python train.py --model="masked image model" --image_size=40 --moe_every=1 --expert_mlp_ratio=0.5 --experts_per_token=2 --beta1=0.95
Rows from block 5 of a small masked image model, named by matrix and row number. Rows with one number within an expert belong to one neuron, the router's apart. Each number is 128 + 24 x the weight over its row's rms, rounded and kept within 0 to 255. All counts start at 0.
Before each expert's rows are labels from the 100 images, of 14976, where the router gives the expert most weight on average: "patch colour" is the nearest of a few named colours to the mean colour under the peak. Only what is clearly more common there than usual is listed. The data: photos of plants and fungi (iNaturalist). In brackets: how many of the 100.
# router: router (model.blocks.5.mlp.router.weight, 32x96), inputs 0-95
# gate: expert gate (model.blocks.5.mlp.gate, 32x48x96), inputs 0-95
# up: expert up (model.blocks.5.mlp.up, 32x48x96), inputs 0-95
# down: expert down (model.blocks.5.mlp.down, 32x96x48, transposed), outputs 0-95

# expert 12
patch colour: green (32)
router.12 [123  97 158 105 139 113  77 118 108 129  85 132 130 137 142 129 122 129 125 149 120 101 117 134 112 150 139 103 135 126 141 127 167 145 128 162 164  86  75 114 149 135  67 134 141 139 139 125 129  76 141 140 121 127 131  90 117 135 169 160 124 155 130 162 116 165 170 148 148  72 124 132 115 138 123 111 129 140 116  79 109 126 139 148 159 132 133 102 173 172 150  87 157 144 144 154]
gate.0 [ 75 116  86 150 144 168 160 142 168 117 172 103 138 128 127 102 164 128 142 136 104 171 104 144 146 131 109 115 128 121 126 115 109 111 162 113  55 132 162 107 122 157 156 100 115 127 128 173 141 140 133 119 116 111 124 146 148 146 117  78 136 164 156 115 139 158 124 129 150 181 130 123 145 123 158 169 125 141 138 141 164 119  99 114 120 100 122 113 106 108  97 142 113  90 109 109]
up.0 [189  85 110 156 162 135 101  99 147 122 139 100 132 145 104 124 109 122 114  72 192  97 118  93 117 145 161 130  91 100 164 149 130 137 167 127 130 106 176 116 126 103 120 112 161 101 151 108 138 187 155 127 146 123 133 116  83 135 139 125 124 120 149 160 124  99 103 142 107 133 122 143  96 130 151 161 128 148  91 126 106 138 144 154 137 147 121 102 109 127 117 131 140 119 147 103]
down.0 [116  82 110 131 168 154 172 136 110 115 100 122 120  82 116 122 141 124 112 124 126  99  80 122 167 109 135 127 124 128 127 160 147 133 160  80 170 165 105 119  59 150  74 159 133 126 144  82 122 142 137 109 140 122  96  89 155 149 106 134 118 122 131 144 141 116 114  88 156 134 124 142 140 124 118 146 110 153 103 126 104 131 175 126 122 167 135 164 126 139 110  98 126 161 121 122]

# expert 4
patch colour: pink (34)
router.4 [142 128 110 161 123 133 159 160 124 134 137 167 131 121 125 174 142 139 103 150  91 167 155 133  71 113 108 155 111 159 109 144 134 142 146 102  55 152 136 136 137 143  78 133 125 153 155 130 130 146 111 162 139 149 126 137 148 122  82 171 113 122 128  96  99 126 146  90 138 102 113 170  80 141 159 136 127 122 117 129 126 157 122 117 142 118 160 162 121  97 145 162 122 140 132  90]
gate.0 [ 97  74 145 109 131 135 138 102 120 145 144 117 117 139  96 129 148 126 138 126 173 120  90 133 144 128 135 107 151  87 172 130 138 131 120 128 123 149  91 105  90 137 175 137 132 134 142 110 141  85 157 118 136 152 141  92 158 167 133 124 104 113 155 136 143  83 108 150 148 190 160 164 139 120 116 121 133  97 179  95  93 120 143 154  99  93  93 114 137 126 135 158 115 138 102 142]
up.0 [117 194 139 105 148 100  99 134 139 108 109 155 134 125 121 102  98 168 130 130 128  93 162  86 151 145 120 134 144 131 137  94  92 134 149 153  97 104 112 150 161 138 123 121 132  86 115 166 111 126 144 116 122 125 145 136  95  80 137 109 183 131 123 137 159 122 122 143  68 115 135  85 148 109 135 163 136 142  96 130 141 126  58 117 133 133 130 134 116 109 137 134 167 109 152 151]
down.0 [164 168 159 111 120 118 117 139 141 136 135 118 144 137 151 127 117  93 136 136 168 100 141 111 141 118 120  92 149  95 132 136 100 110 156 159 162 131 180 169 101 119 142 124 112 128 113 174 122 121 156  82  77 110 128 146 119 103 117 129 131 162 137 122 137 131 109 161 106 132 102 109  73 132 109 111 121 143  86 167 143  94  91  94 120 122 163 131 173 141 135 145 163  89 146 105]

# expert 16
patch colour: pink (46)
router.16 [148 150 170 115 138 163 121  88 136 122 143  87  98 104 103 102 122 124 144 153 104 129 140 108 157 106 115 134 169 150 153 115 137 128 124 140  76 151 146 160 100 103 167 159 121 132  87 103  85 123 137 109 132 170 105  97 128 151 188  96 134 113 139 129 108  87 134 148 101 148 119 110 166  97 116 156  99 100 112 125  98 113 112 118 105 145 117 144 126 104  86 158 126 103 128 144]
gate.0 [104 166 118 115 154 111 102 120 147 145 128 175 125 145 124 117 136 133  89  98 102 134 132 123 128 153 133 150  80 115 105 127 122 100 138 148 125 153 114 108 152 108 111  99 109 109 150 102 120 107 102 140 146 145 163 150 106 115 133 131 134 122  76 158 157  95 157 136 132  65 116 152 131 153 171  59 145 156 133 154 107 180 150 137 149 155 120  94 142 161 145 118 111 142 131  95]
up.0 [151 138  72 116 124 151 131  84 120 127 126 134 157 130 130 142 106 148 129  77 130  50 154 129 141 138 118 150 112  91 150 137  97 142 141  80 141 118 155 140 121 102 130 135 129 140 162 126 118  82  99 147 156 110 152 117  98 148 136 136 158 135 102 126 128 123 135 103 139 107 151 132 144 158 136 104 142 144 128 173 133 140  73 180 127 178 120  94 136 127 128 146 165 120 151  94]
down.0 [117 123  76 134 148 127 159 131 107 147 133 124 123 167  97  97  64 118 125 126 132 156  79 146 106 107 128 148 117 117 162 119  92 121 112 126 122 110 123 143 146 144 135 160 140 141 138 134 110 128 167 100 142 144 170 115  87 136 101 139  80 176 105 118 101 150 135  89 137 154 142 122 144 140 118 133 105 106 166 105 133  88  79 116 144 132 113 151 104 114 131 151 149 105 186  98]

# expert 10
patch colour: green (38)
router.10 [129  91 164  79 151 116  97 122 107 145  86 155 118 128 137 132 122 149 121 119 132  95 118 156 111 132 128 124 124 120 133 111 179 161 123 136 169  88  99 111 158 148  72 107 140 137 171 145 123 110 143 123  93 118 129  95 108 132 174 160 137 154 145 161 151 160 162 131 138 101 127 134 155 139 121 123  96 122 113  73 124 105 146 154 147 132 108 115 148 176 138  83 154 124 159 134]
gate.0 [175 143 108 143 127 173 107  99 155 120 168  94 109 129 109 120 158 103 147 104 149 138 118 126 121 111  90 137 132 152 131 137 108 122 132 105 113  84 164 131 120  76 153  93  96 130 114 113 103 157 108 126 126 206 151 132 125 107 130 138 119 117 164 110  96 106 121 140 136 131 139 148  90 133 160 168 124 116 146 112  89 152 160 123  70 145 132 141 123  80 109 135 133 121 116 103]
up.0 [121 130 162  90 130 164 144 113 127 164 121 126 130 120 126 134 112  66 114 157  63 129 102 104 158 151 101 114  89 148 136 141  85 126 126 119 133 162 107 160 134 145 103 135 106 116 129 119 100 164 113 127 144 119 169 138 121 135 169 127 149  97 145 141 106 105 105 163 114 135 115 132 114 150 144 133 100 106  85 137 142  86 122  87  98 106 136 174 134 145 128 109 155 146 137  68]
down.0 [146 108 139 137 141 115  93 114 129 144 128 138 153  65 175 126 135 131 152 119 153  94 112 190 142  98 140 120 111 147 134 109 138 139  95 161 100 137 110 136 204 119 153 120 125 126 118 112 127  82 148 118 119 109 183 110 118 121 155 144  90  76 158 142 168 101 121 104 156 120 128 134 135 116 131 176 132 139 130 119 128 164 101 138 154 160 154 112 126 137 112 158 118 137 117 128]

# expert 2
patch colour: brown (71)
router.2 [108 152 123 171  94 149  98 139 131 112 172 128 126 112  80 135 173 148 133 136 121 139 134 113 122 153 141 127 156  79 129  92 154 109  99 115  87 163 106  75 172 162  87 128 138 110 110 127 134 120 106 147 133 108 106 193  96 126 101 130  97 137 131 182 140 119 104 109 109 115 155 144 139 173 110 133 131 156 160 113 118 122 115 150 162  95 115 121 135 131 134 120 113 132 112 146]
gate.0 [ 82 156 105 102 115 169 100 168 134 120 165 137 130 128 106 156 134  99 124 113  97  98 140 116 150 130 145 126 151 105 147 104 109 106 160 133 129 116  98  72 121 170 171 124 118 158 139 129 110 100 109 132 105 111 155 130 157 115  90 172 118 131 150  98 153 130 151  87 140 153 119 137 135 157 164 140 134 120 102 125 131 197 133 138 131 146 133 137 154 123 141 142  93 159 154  82]
up.0 [140 123 119 135 122 152 110 116 105 145 123 177 106 131 120 150 145 159 119 148 105 136 171 134 123 154 106 133 133 137 154 124 133 146 119 114 101 104 106  98 153 129 145 146 162 122 112 118 179 105 110 117  79 136 111 159 127  80 126 137 137 134 110 103 126 131 171 127 131  79 174 137 115 142  82  87 155 121 150  87 101 143 108 161 155 166 194 112 179 137 160 138 115 130 130 132]
down.0 [139 165  94 156  99 123 146 152 138 159 108 136 110 156 110  75 106 149 121 125 154 118 145 113 160 113 186 101 116 149  95 134 128 110 128 112 134  79 116  90 163 146 158 124 119 121 125 114 109  78  99 143 148 100 112 120 124 134 106 116 160  96  89  86 125 148  98 114 136 120 166 127 128 159  79 183 114 158 139 121 130 109  94 122 179 130 132 129 117 133 124 132 123 111 152 120]

# expert 26
patch colour: grey (88)
router.26 [138 154 140 154 142  93 157 187 145 136 105 108 149 128 115 131 108 144 155 135 109 153  77 128 125 110 131 137 129 147 140 118 104 114 102 109  55 151 180 158 110 136 155  87 102 119 134 163 111 171 141  92 142 108 123  89 148  99 152  97 150 108 151 106 163 150  76 133 111 132 139 136  96 109 121 159 115 122 100 113 129 121 112 128 130 106 112 123 104 151 158 155 106 108 129 146]
gate.0 [131 167 129 133 103  74 100 116  99 141 126 153 156 120  98 127 181 183 144 138 152 126 146 118 141 142 190 122 111 104 114 148 128 110 107 138 168 100 150  90 119 141 143 167 109 118 111 152 131 116 112 134 107 125 134 176 146 120  87 108 133 155  95 108 131 145 150 115 175 120 191 106 144 124 134 119 180 118 157 116 135 127 120 166 157 148 124 112 151 129 135 136 106 114 133 141]
up.0 [114 148 115 121 117 108 125 144 148 144 140 112 158 125  91 107 129 161 156 136 118 135 111 127 152 128 167 141 101 146 136 118 116  82 128 139 195 120 160  96 120 144 163 123 118 138 123 151 101 152 110 109 119 140 164 143 167  99  77 119 158 122 119  73 145 157 159 119 158 119 188 127 131 122 146 139 160 129 136  91 132 150 122 137 143 129  79 118 127 158 179 153  81 114 148 134]
down.0 [120 109 117 152 155 133 131 115 125 179 118 127 110 151 141 122  90 146 131 127 137 133 142 116 121 148 120 148 140 162 106 140 100 130 134 107 154 105 197 169 118  94 125 124 121  83 135 147 155 150 109 123 122 105 179 123  66 139 120  61 131 114 119 131 122  87  96  90 110 108  77 115  95 137 132 113 129  92 117 151  86 151 114 131 112 107 127  92 122 138 109 116 130 104 163 146]

# expert 14
patch colour: grey (86)
router.14 [128 124 175 135 127 135 129 126 105 107 117 160  95 136  95 120 152 126  97 140 160 141  86 131  91 134 119 156 142  76 148 123 149 142 135 183  90 136 128  99 141 160  95 148 127 137 119 168 153 130 153 150 120 180 116 148 175 145  81 170 126 145 161 105 131 136  96 102 114 125 122 130 108 143  97 120 123 116 149 134 132 108 115 160 113  85 101 143  86 116 139 170 156 133 121  97]
gate.11 [101 111 131 139 169 143 139 147 123 161 114 143 119 157 124 104  70 137 130 142 134 172 108 110 102 146  99 120 120 153 136 105  68 128 171 140 144 130  88 101 152 165 122 137  92 137  94 136 185 161 118 111 145 147 142 106 155 121  95 145 121 123  82 113 121 152 143 113 101 114 118 143 125 143 126 139 114 126 176 132 190 139 130 150 147 122 152 153  99 125 153 155 142 123 162 106]
up.11 [103 112 133 133 171 144 136 143 125 162 115 145 121 157 128 106  80 138 126 141 131 171 107 118 103 150 104 127 121 154 144 102  67 131 166 141 147 125  83 105 151 171 121 141  88 144  87 144 180 152 115 109 148 142 140 108 155 118  95 144 121 120  83 114 120 156 144 112 106 113 105 133 129 144 127 135 106 124 176 134 196 141 135 150 149 122 149 155  92 125 152 152 140 123 163 111]
down.11 [ 82  99 109 163 110 131 107 138 168 172 164 109 117 102 162 111 141 149 142 121 108 117 130 125 132 143 114 101  83 130 141 107  67 140 128 126 141 140 110 109 188 119 135 107 131 111 115 105 124 121 135 116 141 138 134 131 106 124 113 121 113  83 121 124 168 168  90 137 122 141 169 147 157 108 125 151 120 186 168 139  94 116 155 167 150 161 113 138 162 129 116 122 173 127 100 141]

# expert 7
patch colour: green (41)
router.7 [126 100 144  97 139 103  95 126 118 134  91 151 118 139 157 144 120 126 145 143 116 104 131 133 112 136 162 102 117 136 136 136 171 159 136 127 172  93  82 109 167 124  81 117 147 110 149 131 139 100 132 122  94 113 145 100 130 108 160 162 127 160 142 149 125 164 162 154 142  99 120 134  85 139 124 123 149 130 103  75 102 108 126 139 147 131 132 117 170 179 165  79 156 160 157 150]
gate.0 [173 174  78 120 121 119 113 139 126 112 116 161 111 121 160  84 163 103 122 154 189 137 114  71 138 155 135 100 121 132 126  90 116 128  94  90 131 141 162 129 146 173 155 127 118 137 114 138 140 156 121 122 165  85 122 140 146 127 129 111 135 125 167  98 145 167 108 128  77 131 107 112 128 118 105 161 134  82 135 152 136 107 156 109 111 126  98 137 170 119 134 123 130 129 121 142]
up.0 [144 140  82 170 106 134 122  98 122  93 117 130 109 121 112 104 130 118 160 129 183 196 100  99  88 157 118 110 115 129 118 133 147 124 101 127 127 130 161 161 164 155 112 125  93 144 125 131 135 177 138 132 153 135 105 114 159  93 135 138 138 151 131 121  87 171 109  97  91 117 150 131 119  99 151 144 163 130 175 154 148 112 142 110 124 147 128 136 153 134 103 101 119  84 117 158]
down.0 [133 181 165  62 181  87 101 168  76 110 108 174 122 142  96 126 123 132 121 120 122 137 130 114 154 180  88 127 122 175 123 123 130 143 150 117 115  99 148 168 109 149 133 150 118  83 140 109 158  99 138 154 106 171 107 130 114 123 131 135 165 148 112 119  96 125  98 152 101 127 126 122 121  96 120 140 130 134 116 119 102 101 142 121 130 138 126 151 127 118 128 159 109 143  95 131]

# expert 11
patch colour: green (48)
router.11 [131 114 147  94 144 113 101 122 119 139  92 153 128 131 130 126 124 142 110 131 142  97 101 146  89 105 157 121 113 147 138 147 186 189 126 139 168  88  96 115 154 134  77 128 133 116 156 128 107  91 139 133 103 118 122 108 115 137 160 175 131 175 145 144 140 168 155 141 121  91 113 132 123 156 119 130 109 123  89  86 117 109 131 141 142 124  96 106 144 172 160  86 158 149 158 128]
gate.0 [102 107 177 130 151 138 145  92 159 107 157 113 156 137 161 123 151 111 126 141 117 143 155 139 173 124 170 102 131 113 174 146 102 122 135 111  79 146 151 130 104 116 121 144  99 114  97 107 138 166 141 146 121  96 163 150 108 108 133 108 128  96 127 134 132 133 136 182 109 103  98 132 120 159 131  85 130 128  69 108  97 119 106  82  91  89 108 135 137 127 160 142 129 145 147 111]
up.0 [120 114 169 143 131 121 144 112 148 108 164 119 163 148 131 134 159 118 114  92 119 155 127  98 106 131 130 153 132 125 112  81 147 133 161 161 111 121 142 132 136  87 103 153  90 142 183  61  93 176 137 113 100 167 169 124 113  95 126 125 125 125 124 171 119 106 114 133 109 103 101 105 134 141 129 152 159  97  87 119 141 137 123  81 114 132 131 126 122 103 157 134 105 156  92 128]
down.0 [132  88 110 133 141 130 124 140 154 141 176 120 134 109 113 135 109 166 155 134 122 112  97 151 124 127 130  77 152 121 147 121  74 117 107 144 106 165 140  81 102 113 164 155 115 135 152 107  85  96 166 115 129 161 143 119 117 100 141 156 120 120 127 135 156  95 138 111 127 120 189 131 112 108 144 159 130 143 140 138 114 174 149 160 124 133 112 118 126 107 168 128 200 100 110 122]

# expert 29
patch colour: pink (52)
router.29 [116 166 113 151 153 101 158 129 137 130 139  93 109 129 169 106 112 116 119 120 143 136 167 147 120 103 123 148 141 102  86 117 147 133 130 115  71 136 126 181 141  99 136 130 137 105 101 148 154 102 184 154 174 130 113 127 117 133 111  89 134 105 116 150 111 126  94 122 137 153 126 128 137  93 116  83 150 141 139 177 162 133 137 129 128  75 117 142 116  85 103 161 116  85 107 155]
gate.0 [125 142 126 122 155 173 102 100 140  80 121 116 123 107 132  94 154 143 116 122 155 134 144 115 157 159 118 125 157  99 131 100 119 137 127  90 126 138 125 137 123 133 126 100 161 111 100 137 186 123 162 142 139 155 115 120 114  77 133 130 204 112 113 165 131  99 123 155  80 105 122 137  96 147 110 120 182 144 119 142 130 161 105  93  95 123 149  99  90 129 132 158 132 126 111 158]
up.0 [139 129  93 172  99  95 135 149 122 143 112 154 137 146  82 162  93 129 147 152  98 130 119 139  98 107 131 137 133 169 148 127 139  97 132 176 148  99 135 136 125 123  98 117  91 139 179 117  90 139 105 121 111  92 138 142 127 155 128 131  75 156 134  79  93 135 149 108 187 136 128 124 124 112 151 122 104  98 126 102 120  86 132 167 156 114 104 149 162 151 124 103 153 125 142 122]
down.0 [ 85  79 133 106 192 149 106 129 117 122 170 124 130 152 158 137 122 118 115 127 118 102 101 152 141 123 171  93 145  99 138  99 123 118 130 126 146 160 112  93 111 140 147  94 138 133  95  94 123 172 118 149 138 111 157 117  91 141 107 144  71 105 136 161 156 128 151 121 118 112 133 133 135 172  94 135 105 159 128 148 147 163 118 133 140 150 142 189 109 114 100 110 134 148 136 102]

# expert 0
patch colour: brown (88)
router.0 [130  88 136 107 143 139  85 119 120 133 111  94 111 132 135 149 126 146 132 107 156 106 109 163 129 127 139 119 131 114 167 114 164 161 120  97 146  92 124  98 131 117  83 100 148 121 163 155 149 104 143 100 104 106 152  95 114 110 135 151 144 106 136 133 148 167 131 118 172 109 108 151 135 156 104  82 143 129 115  86 146 125 133 152 139  92 119  98 179 168 176 100 160 167 153 115]
gate.0 [107  95 122  83 161 140 128 140 134 153 123 152 145 157 152 125 105 115 142 147 100 158 156 131 166 135 135 131 138 124 113 125 120 127 126 175 108 162 127 154  86 169  95 177 171 118 135 147 143  95 158 149 122 110  82 121 112 125 140  88 133 138 116 163 119 128 155 165 127 117 124 118 124 147 101 134 125 165  80 119 107  91 164  86 166  89 141 113  79 110 137 124 149 125 145 113]
up.0 [132 102 100  89 170 127 125 146 140 137 120 128 158 137 157 187  84 114 150 108 106 145 130 149 153 116  89 131 152 119 144 107 121 132 113 105 123 153 157 168 112 140  82 137 159 135 154 146 157 105 153 139 126 110  96  92 101 120 136 113 168 105 105 158 126 161 148 136 145  97 114 155 126 153  89 113 123 170  85 100 144 130 137 114 165 101 137  89 110 143 166 114 141 102 158 138]
down.0 [135 121 135 109 114 129 105 134 121  81 129 106 191 138 158 131 122  88 103 106 120 129 151 104 161  76 136 107 155 114 125 142 134 142 110 107  99 129 146  81 125 109 108  88 148 156 162  98 113 149  89 151 141 116 109 135 123 167 179  97 169 107 137 150 146 139 109 151 130 135  62 129 126 180 117 142 118 132 135 165 138 145 133 150  92 130 155 127 116 125 110 116 121 162 146 110]

# expert 15
patch colour: grey (81)
router.15 [123  79 116 104 119 106 112 156 128 121 130 142 111 128 107 102  79 146 168 118 158 159 123 119 113 139 122 104 110 148 188 156 138 113 108 140  68 158 135 137 100 141 136 152 143 136 141 147 127 119 152 106 115 129 140  75 101  88 119 150 122 130 110 121 174 155 144 126  93 113 130 120  99  79 155 143  99 151 135 106  96 135 134 109 158 162 119 105 145  98 166 181 137 107 131 129]
gate.0 [139 121 137 142 102 127 134 135 147  69 148 165 133 147 109 139 117 138 171 104 113 167  95  88  86 104 148 151  97 114 103 170 150 132 138 126  99 131 132 177 162 157 136 134 141 158  81 128 108 133 143 120 121 140 104 109 164 115 140 118 102 136 155 133  72 149 157 177  90  96 129 134 134 101 128 141 139 130 155 104  93  89 134 100 147 124 118 115 125 116 133 107 130 101 114 170]
up.0 [136 134 133 107 174 112 135 122  99 164  85 107 117 122 179 148 135 129  68 140 149 119 136 176 139 135  86  89 157 102  88  94 129 142 124 149 122 136 105 103 112  94 124 160 123  95 169 121 179 117 124 158 115 117 149 162 105 164 128 110 145 167  83 158 127 116 117 125 152 126 138 113 138 138 146 121 148 115 134 159 165 162 137 133 135 101 151 146 142 127 102 103 107 131 143  98]
down.0 [ 91 148 120 137 194 123  86 126 107 102  81 154 153 140 140 136 164 129 108 144 124 142 136 127 164 154 106 127 120 137 100 119 134 127 144 124 144 135 120 124 135 150  85 109 135 123 125 115 137 120  92 160 128  95 158 143 140 176 129 138 155 119 118 146 157 113 120 163  83 129  95 123 143 165 151 140  94 129 132  90  98 193 119 151 129 116 129 124 145  82 116  77 120 154  82 138]

# expert 19
patch colour: green (47)
router.19 [122 102 150  97 140 109  69 140 132 134  83 144 106 128 131 136 119 131 118 128 126  80 113 134 127 154 115 115 131 144 158 116 157 165 115 159 169  97 105 117 127 125  93 109 149 135 146 128 124  82 144 108 104 140 134  93 110 110 174 154 145 136 124 164 141 156 156 157 122 107 136 161 116 137 106 134 126 166 103  92  92 121 136 141 176 132 127  76 153 171 148  80 154 145 155 141]
gate.0 [130 175 101 126 160 151 138 114 139 116 104 118 114 134 177 131  93  39 108 161 129 115 144 129 147 132 156 140 107 146 110 124 110  86 163 130 149 121 139 182 155 114 119  93 122 147 144 143  97 106 139 130 172 122 146 123 132 119 148 115 138 164 145 125  89 115  75 142 116 111  88 132 130 141 149 137 120 161 117 131 141 148 120  88 144  83 127 142  98 120 119 114 134  91 152 150]
up.0 [121  81 159 139  91 111 123 141 128 147 156 134 141 124  70 131 161 206 154  96 122 129 109 114 108 145 100 112 130 113 150 141 145 160  99 131 107 133 121  83  99 137 136 164 135 108 122 120 145 149 118 122  87 128 115 122 123 131 108 146 129  87 126 128 161 144 182 114 135 150 169 126 117 121 106 134 131  90 137 124 106 108 126 176 110 169 120 116 158 129 151 145 120 172  91  94]
down.0 [128 122 146  99 110 148 118 151 149 135 125 107 141  96 103 168 143 136 147 119  99 116 134  90  83 139 120 126 145 136 144 145 203 148 156 114  89 118 109 138 124 156 126 150 119 124 132 127 137  66 161 151 118 148 109 135 134 136 109  96 133  98 132 124  95 125 145 125 122 142 121 116 141 122 109 148 120 132 150 100 166  77 189 152 159 106 124 134  93 157 149 149  59 160 133 130]

# expert 21
patch colour: grey (92)
router.21 [112  86 149 112 156 116  92 130 137 128  93 126 132 127 153 147 119 116 133 141 125 101 128 157 115 141 158 111 113 118 127 134 181 156 128 132 167  85  93 115 155 128  65  98 150 141 161 119 151  95 148 115 105 108 139  77 109 128 161 144 133 141 149 169 132 135 166 132 132  83 130 141  91 139 134 137 112 135 114  93 105 118 130 150 170 130 137 109 154 180 154  83 154 163 141 134]
gate.0 [161 112 182 180 119 119 110 121 129 103 144  57 142 136 124 131 126 116 143  99 100 138 136 111  73 124 114 126 105 130 161 106  92 147  92 141  83 138 169 113 180  95 132 106  96 130 125 115 115 157 141  83 128 147 144 127 127 108 153 148 116 112 119 142 138 113 106 116 149 141 131 106  96 110 181 151 114 128 126  96 120 156 116 186 127 120 134 156 146 126 120 131 147 127 128  92]
up.0 [116 142 145 144 123 199 144  96 106  91 107 116 105 103 126 131 160 154 125 138 110  93 130 147 108 105 119 152 134  97 131 161 138 128 124 106 166 104 108 148  78 186  91 132 160 132 121 135 134 172 117 160 121 131  97 134 132 153 126 125 130 201 167 135  84 138 147 104 108 121 143 135 128 164  96 131 133 122 142 135 123 105 180 144 120 116 123 127 128 107 109  93 127 141 114 157]
down.0 [163 128 140 120  90 118 165 114 125 137 105 102 113 134  80 103 116 119  83 160 129 115 136 147 136 143  85 110 172 121 128 121 159 131 174 158 126 133 118 112 113 120  93 122 144 108 136 102 104 199 135  98 151 164 123 113 139 107 145 146 143 138 127 133 134  86 135 111 128 118 105 130 117 107 113 166 124 158 111 181 134 140 129 116 149 121 140 129  91 127 174 114 111  57 138 164]

# expert 28
patch colour: green (49)
router.28 [120 113 158  73 148 111  82 130 137 123  99 131 112 125 148 140 125 144 114 117 119  93 117 149 113 139 164 124 121 135 129 138 186 153 113 133 167  72  79 118 150 125  87 119 116 144 128 139 136  85 128 120 108 134 138 120 107 133 167 149 154 160 146 157 133 153 162 125 131 102 121 157 142 132 113 132 127 140 105  78 102 121 142 120 168 133 146 109 171 177 129  80 154 147 160 162]
gate.0 [146 109 125 102 127 114 161 117 103 118 125 151 153 128  96 118 138 115 173 155 117 121 134 124 127  97 161 129 123 137 106 121 127 111 131 125  93 175 173 173 124 131 130 120 110 141 116 112 108 138 128 170 164 149 131 108 128 147 140 108 154  67 165 127 114  92 122 158 116 139 113 148 157  88 117 134 102 110 135 123 117 135 119 175  79 120  70 211 141  97 126 125 131 117 116 135]
up.0 [142 113 138 112 149 125 160  94 152 150 124  97  98 131 151  82 137 114 150 104 117 137 133 198 129 141 120 131 123  87 114 176 121 104 115 125 114  69 134 138 101  84 129 121 134 122 136 157 174 152 137 127 107 124 125 143  99 109 135 136 162 177  78 115 123 161 121 100 118 133 139 133 131 107 144  88 155 129  74 147 151 112 109 117  77 150 138 146 131 138 141 124 125 149 116 170]
down.0 [164 130 135 128 113 130 127 122 137 166 112 138 101 154 148 159 126 153 117 174 112 114 143 158 110 120 166 150 155 115 135 149 125 140 100 157  96 137 130 150 102 106 122 120 114 173 128  91 107 135 148 103 109 175 108 120 133 134 157  92 119 129  55 129 130  75  83 126 138 133 140 127 127  66 145 105 132 109 132 111 159  84 111 151 152 179 138 111 120 146 129 123 157 138 113 160]

# expert 17
patch colour: green (47)
router.17 [129 100 157  92 147 108  91 116 127 122  99 152 109 129 131 127 126 160 111 125 138 107 137 119 107 131 142 118 127 137 140 120 185 184 114 136 167  85  79  99 155 131  75 123 163 128 153 122 103  85 132 129 107 112 133 100 100 120 169 172 132 149 131 153 144 163 163 122 141  92 119 137 120 140 127 116 112 110 110  85 107 111 137 132 151 142 123  97 160 172 157  88 153 147 153 133]
gate.11 [153 109 167  85 106 118 105 135 146 127 138 130  87 120  81 113 125 130 113 135 109 154 115 161 105  98 117 160 156 129 116 153 147 166 136 162 107 122 162 134 103 141 121  95 143 130  99 165 129 136 130 101 138 210 138  93 128 105 135  84 153  79 186 128 110  90 156 121 144 134 113 133 142 102 141 129 167 121 149  98 120 108 163 101 122 118 130 161 123 117 133 115 132 115 120 123]
up.11 [115 152 142 109 120  94 156 155 130  94 116 144 148 133 164 176 118 124 139 113  78 106 139  94 124 109  95 146 132  77 109 138 156 145 128 135 133  84 136 153 132 139 136 160 136 139  91 147 126 103 151 167 149 128 154 133 107 130 131 112 150 137 104 147 125 185 138  98 119  85 109 102 159 117 158 129 109 103 118 165 157 157 133 144 146 122 137  97 118 116 135 110 123  75 166 184]
down.11 [116 102 165 123 129 117 143 107 104 113 133 124 118 128 112  97 122 129 123 141 129 134 102 108 149 145 114 103 111 111 123 134 138 127 112 146 107 140 165 124 123 147 138 118 123 111 108 137  90 174 126 138 110 128 175 122 142 115 127 118 176 184 184 144 114  62 121 118 101 113  73 132 126 147 166 145 141 150 139 103 122 170  75 148 153 104 138 188 142 163 165  94 133  96 133 126]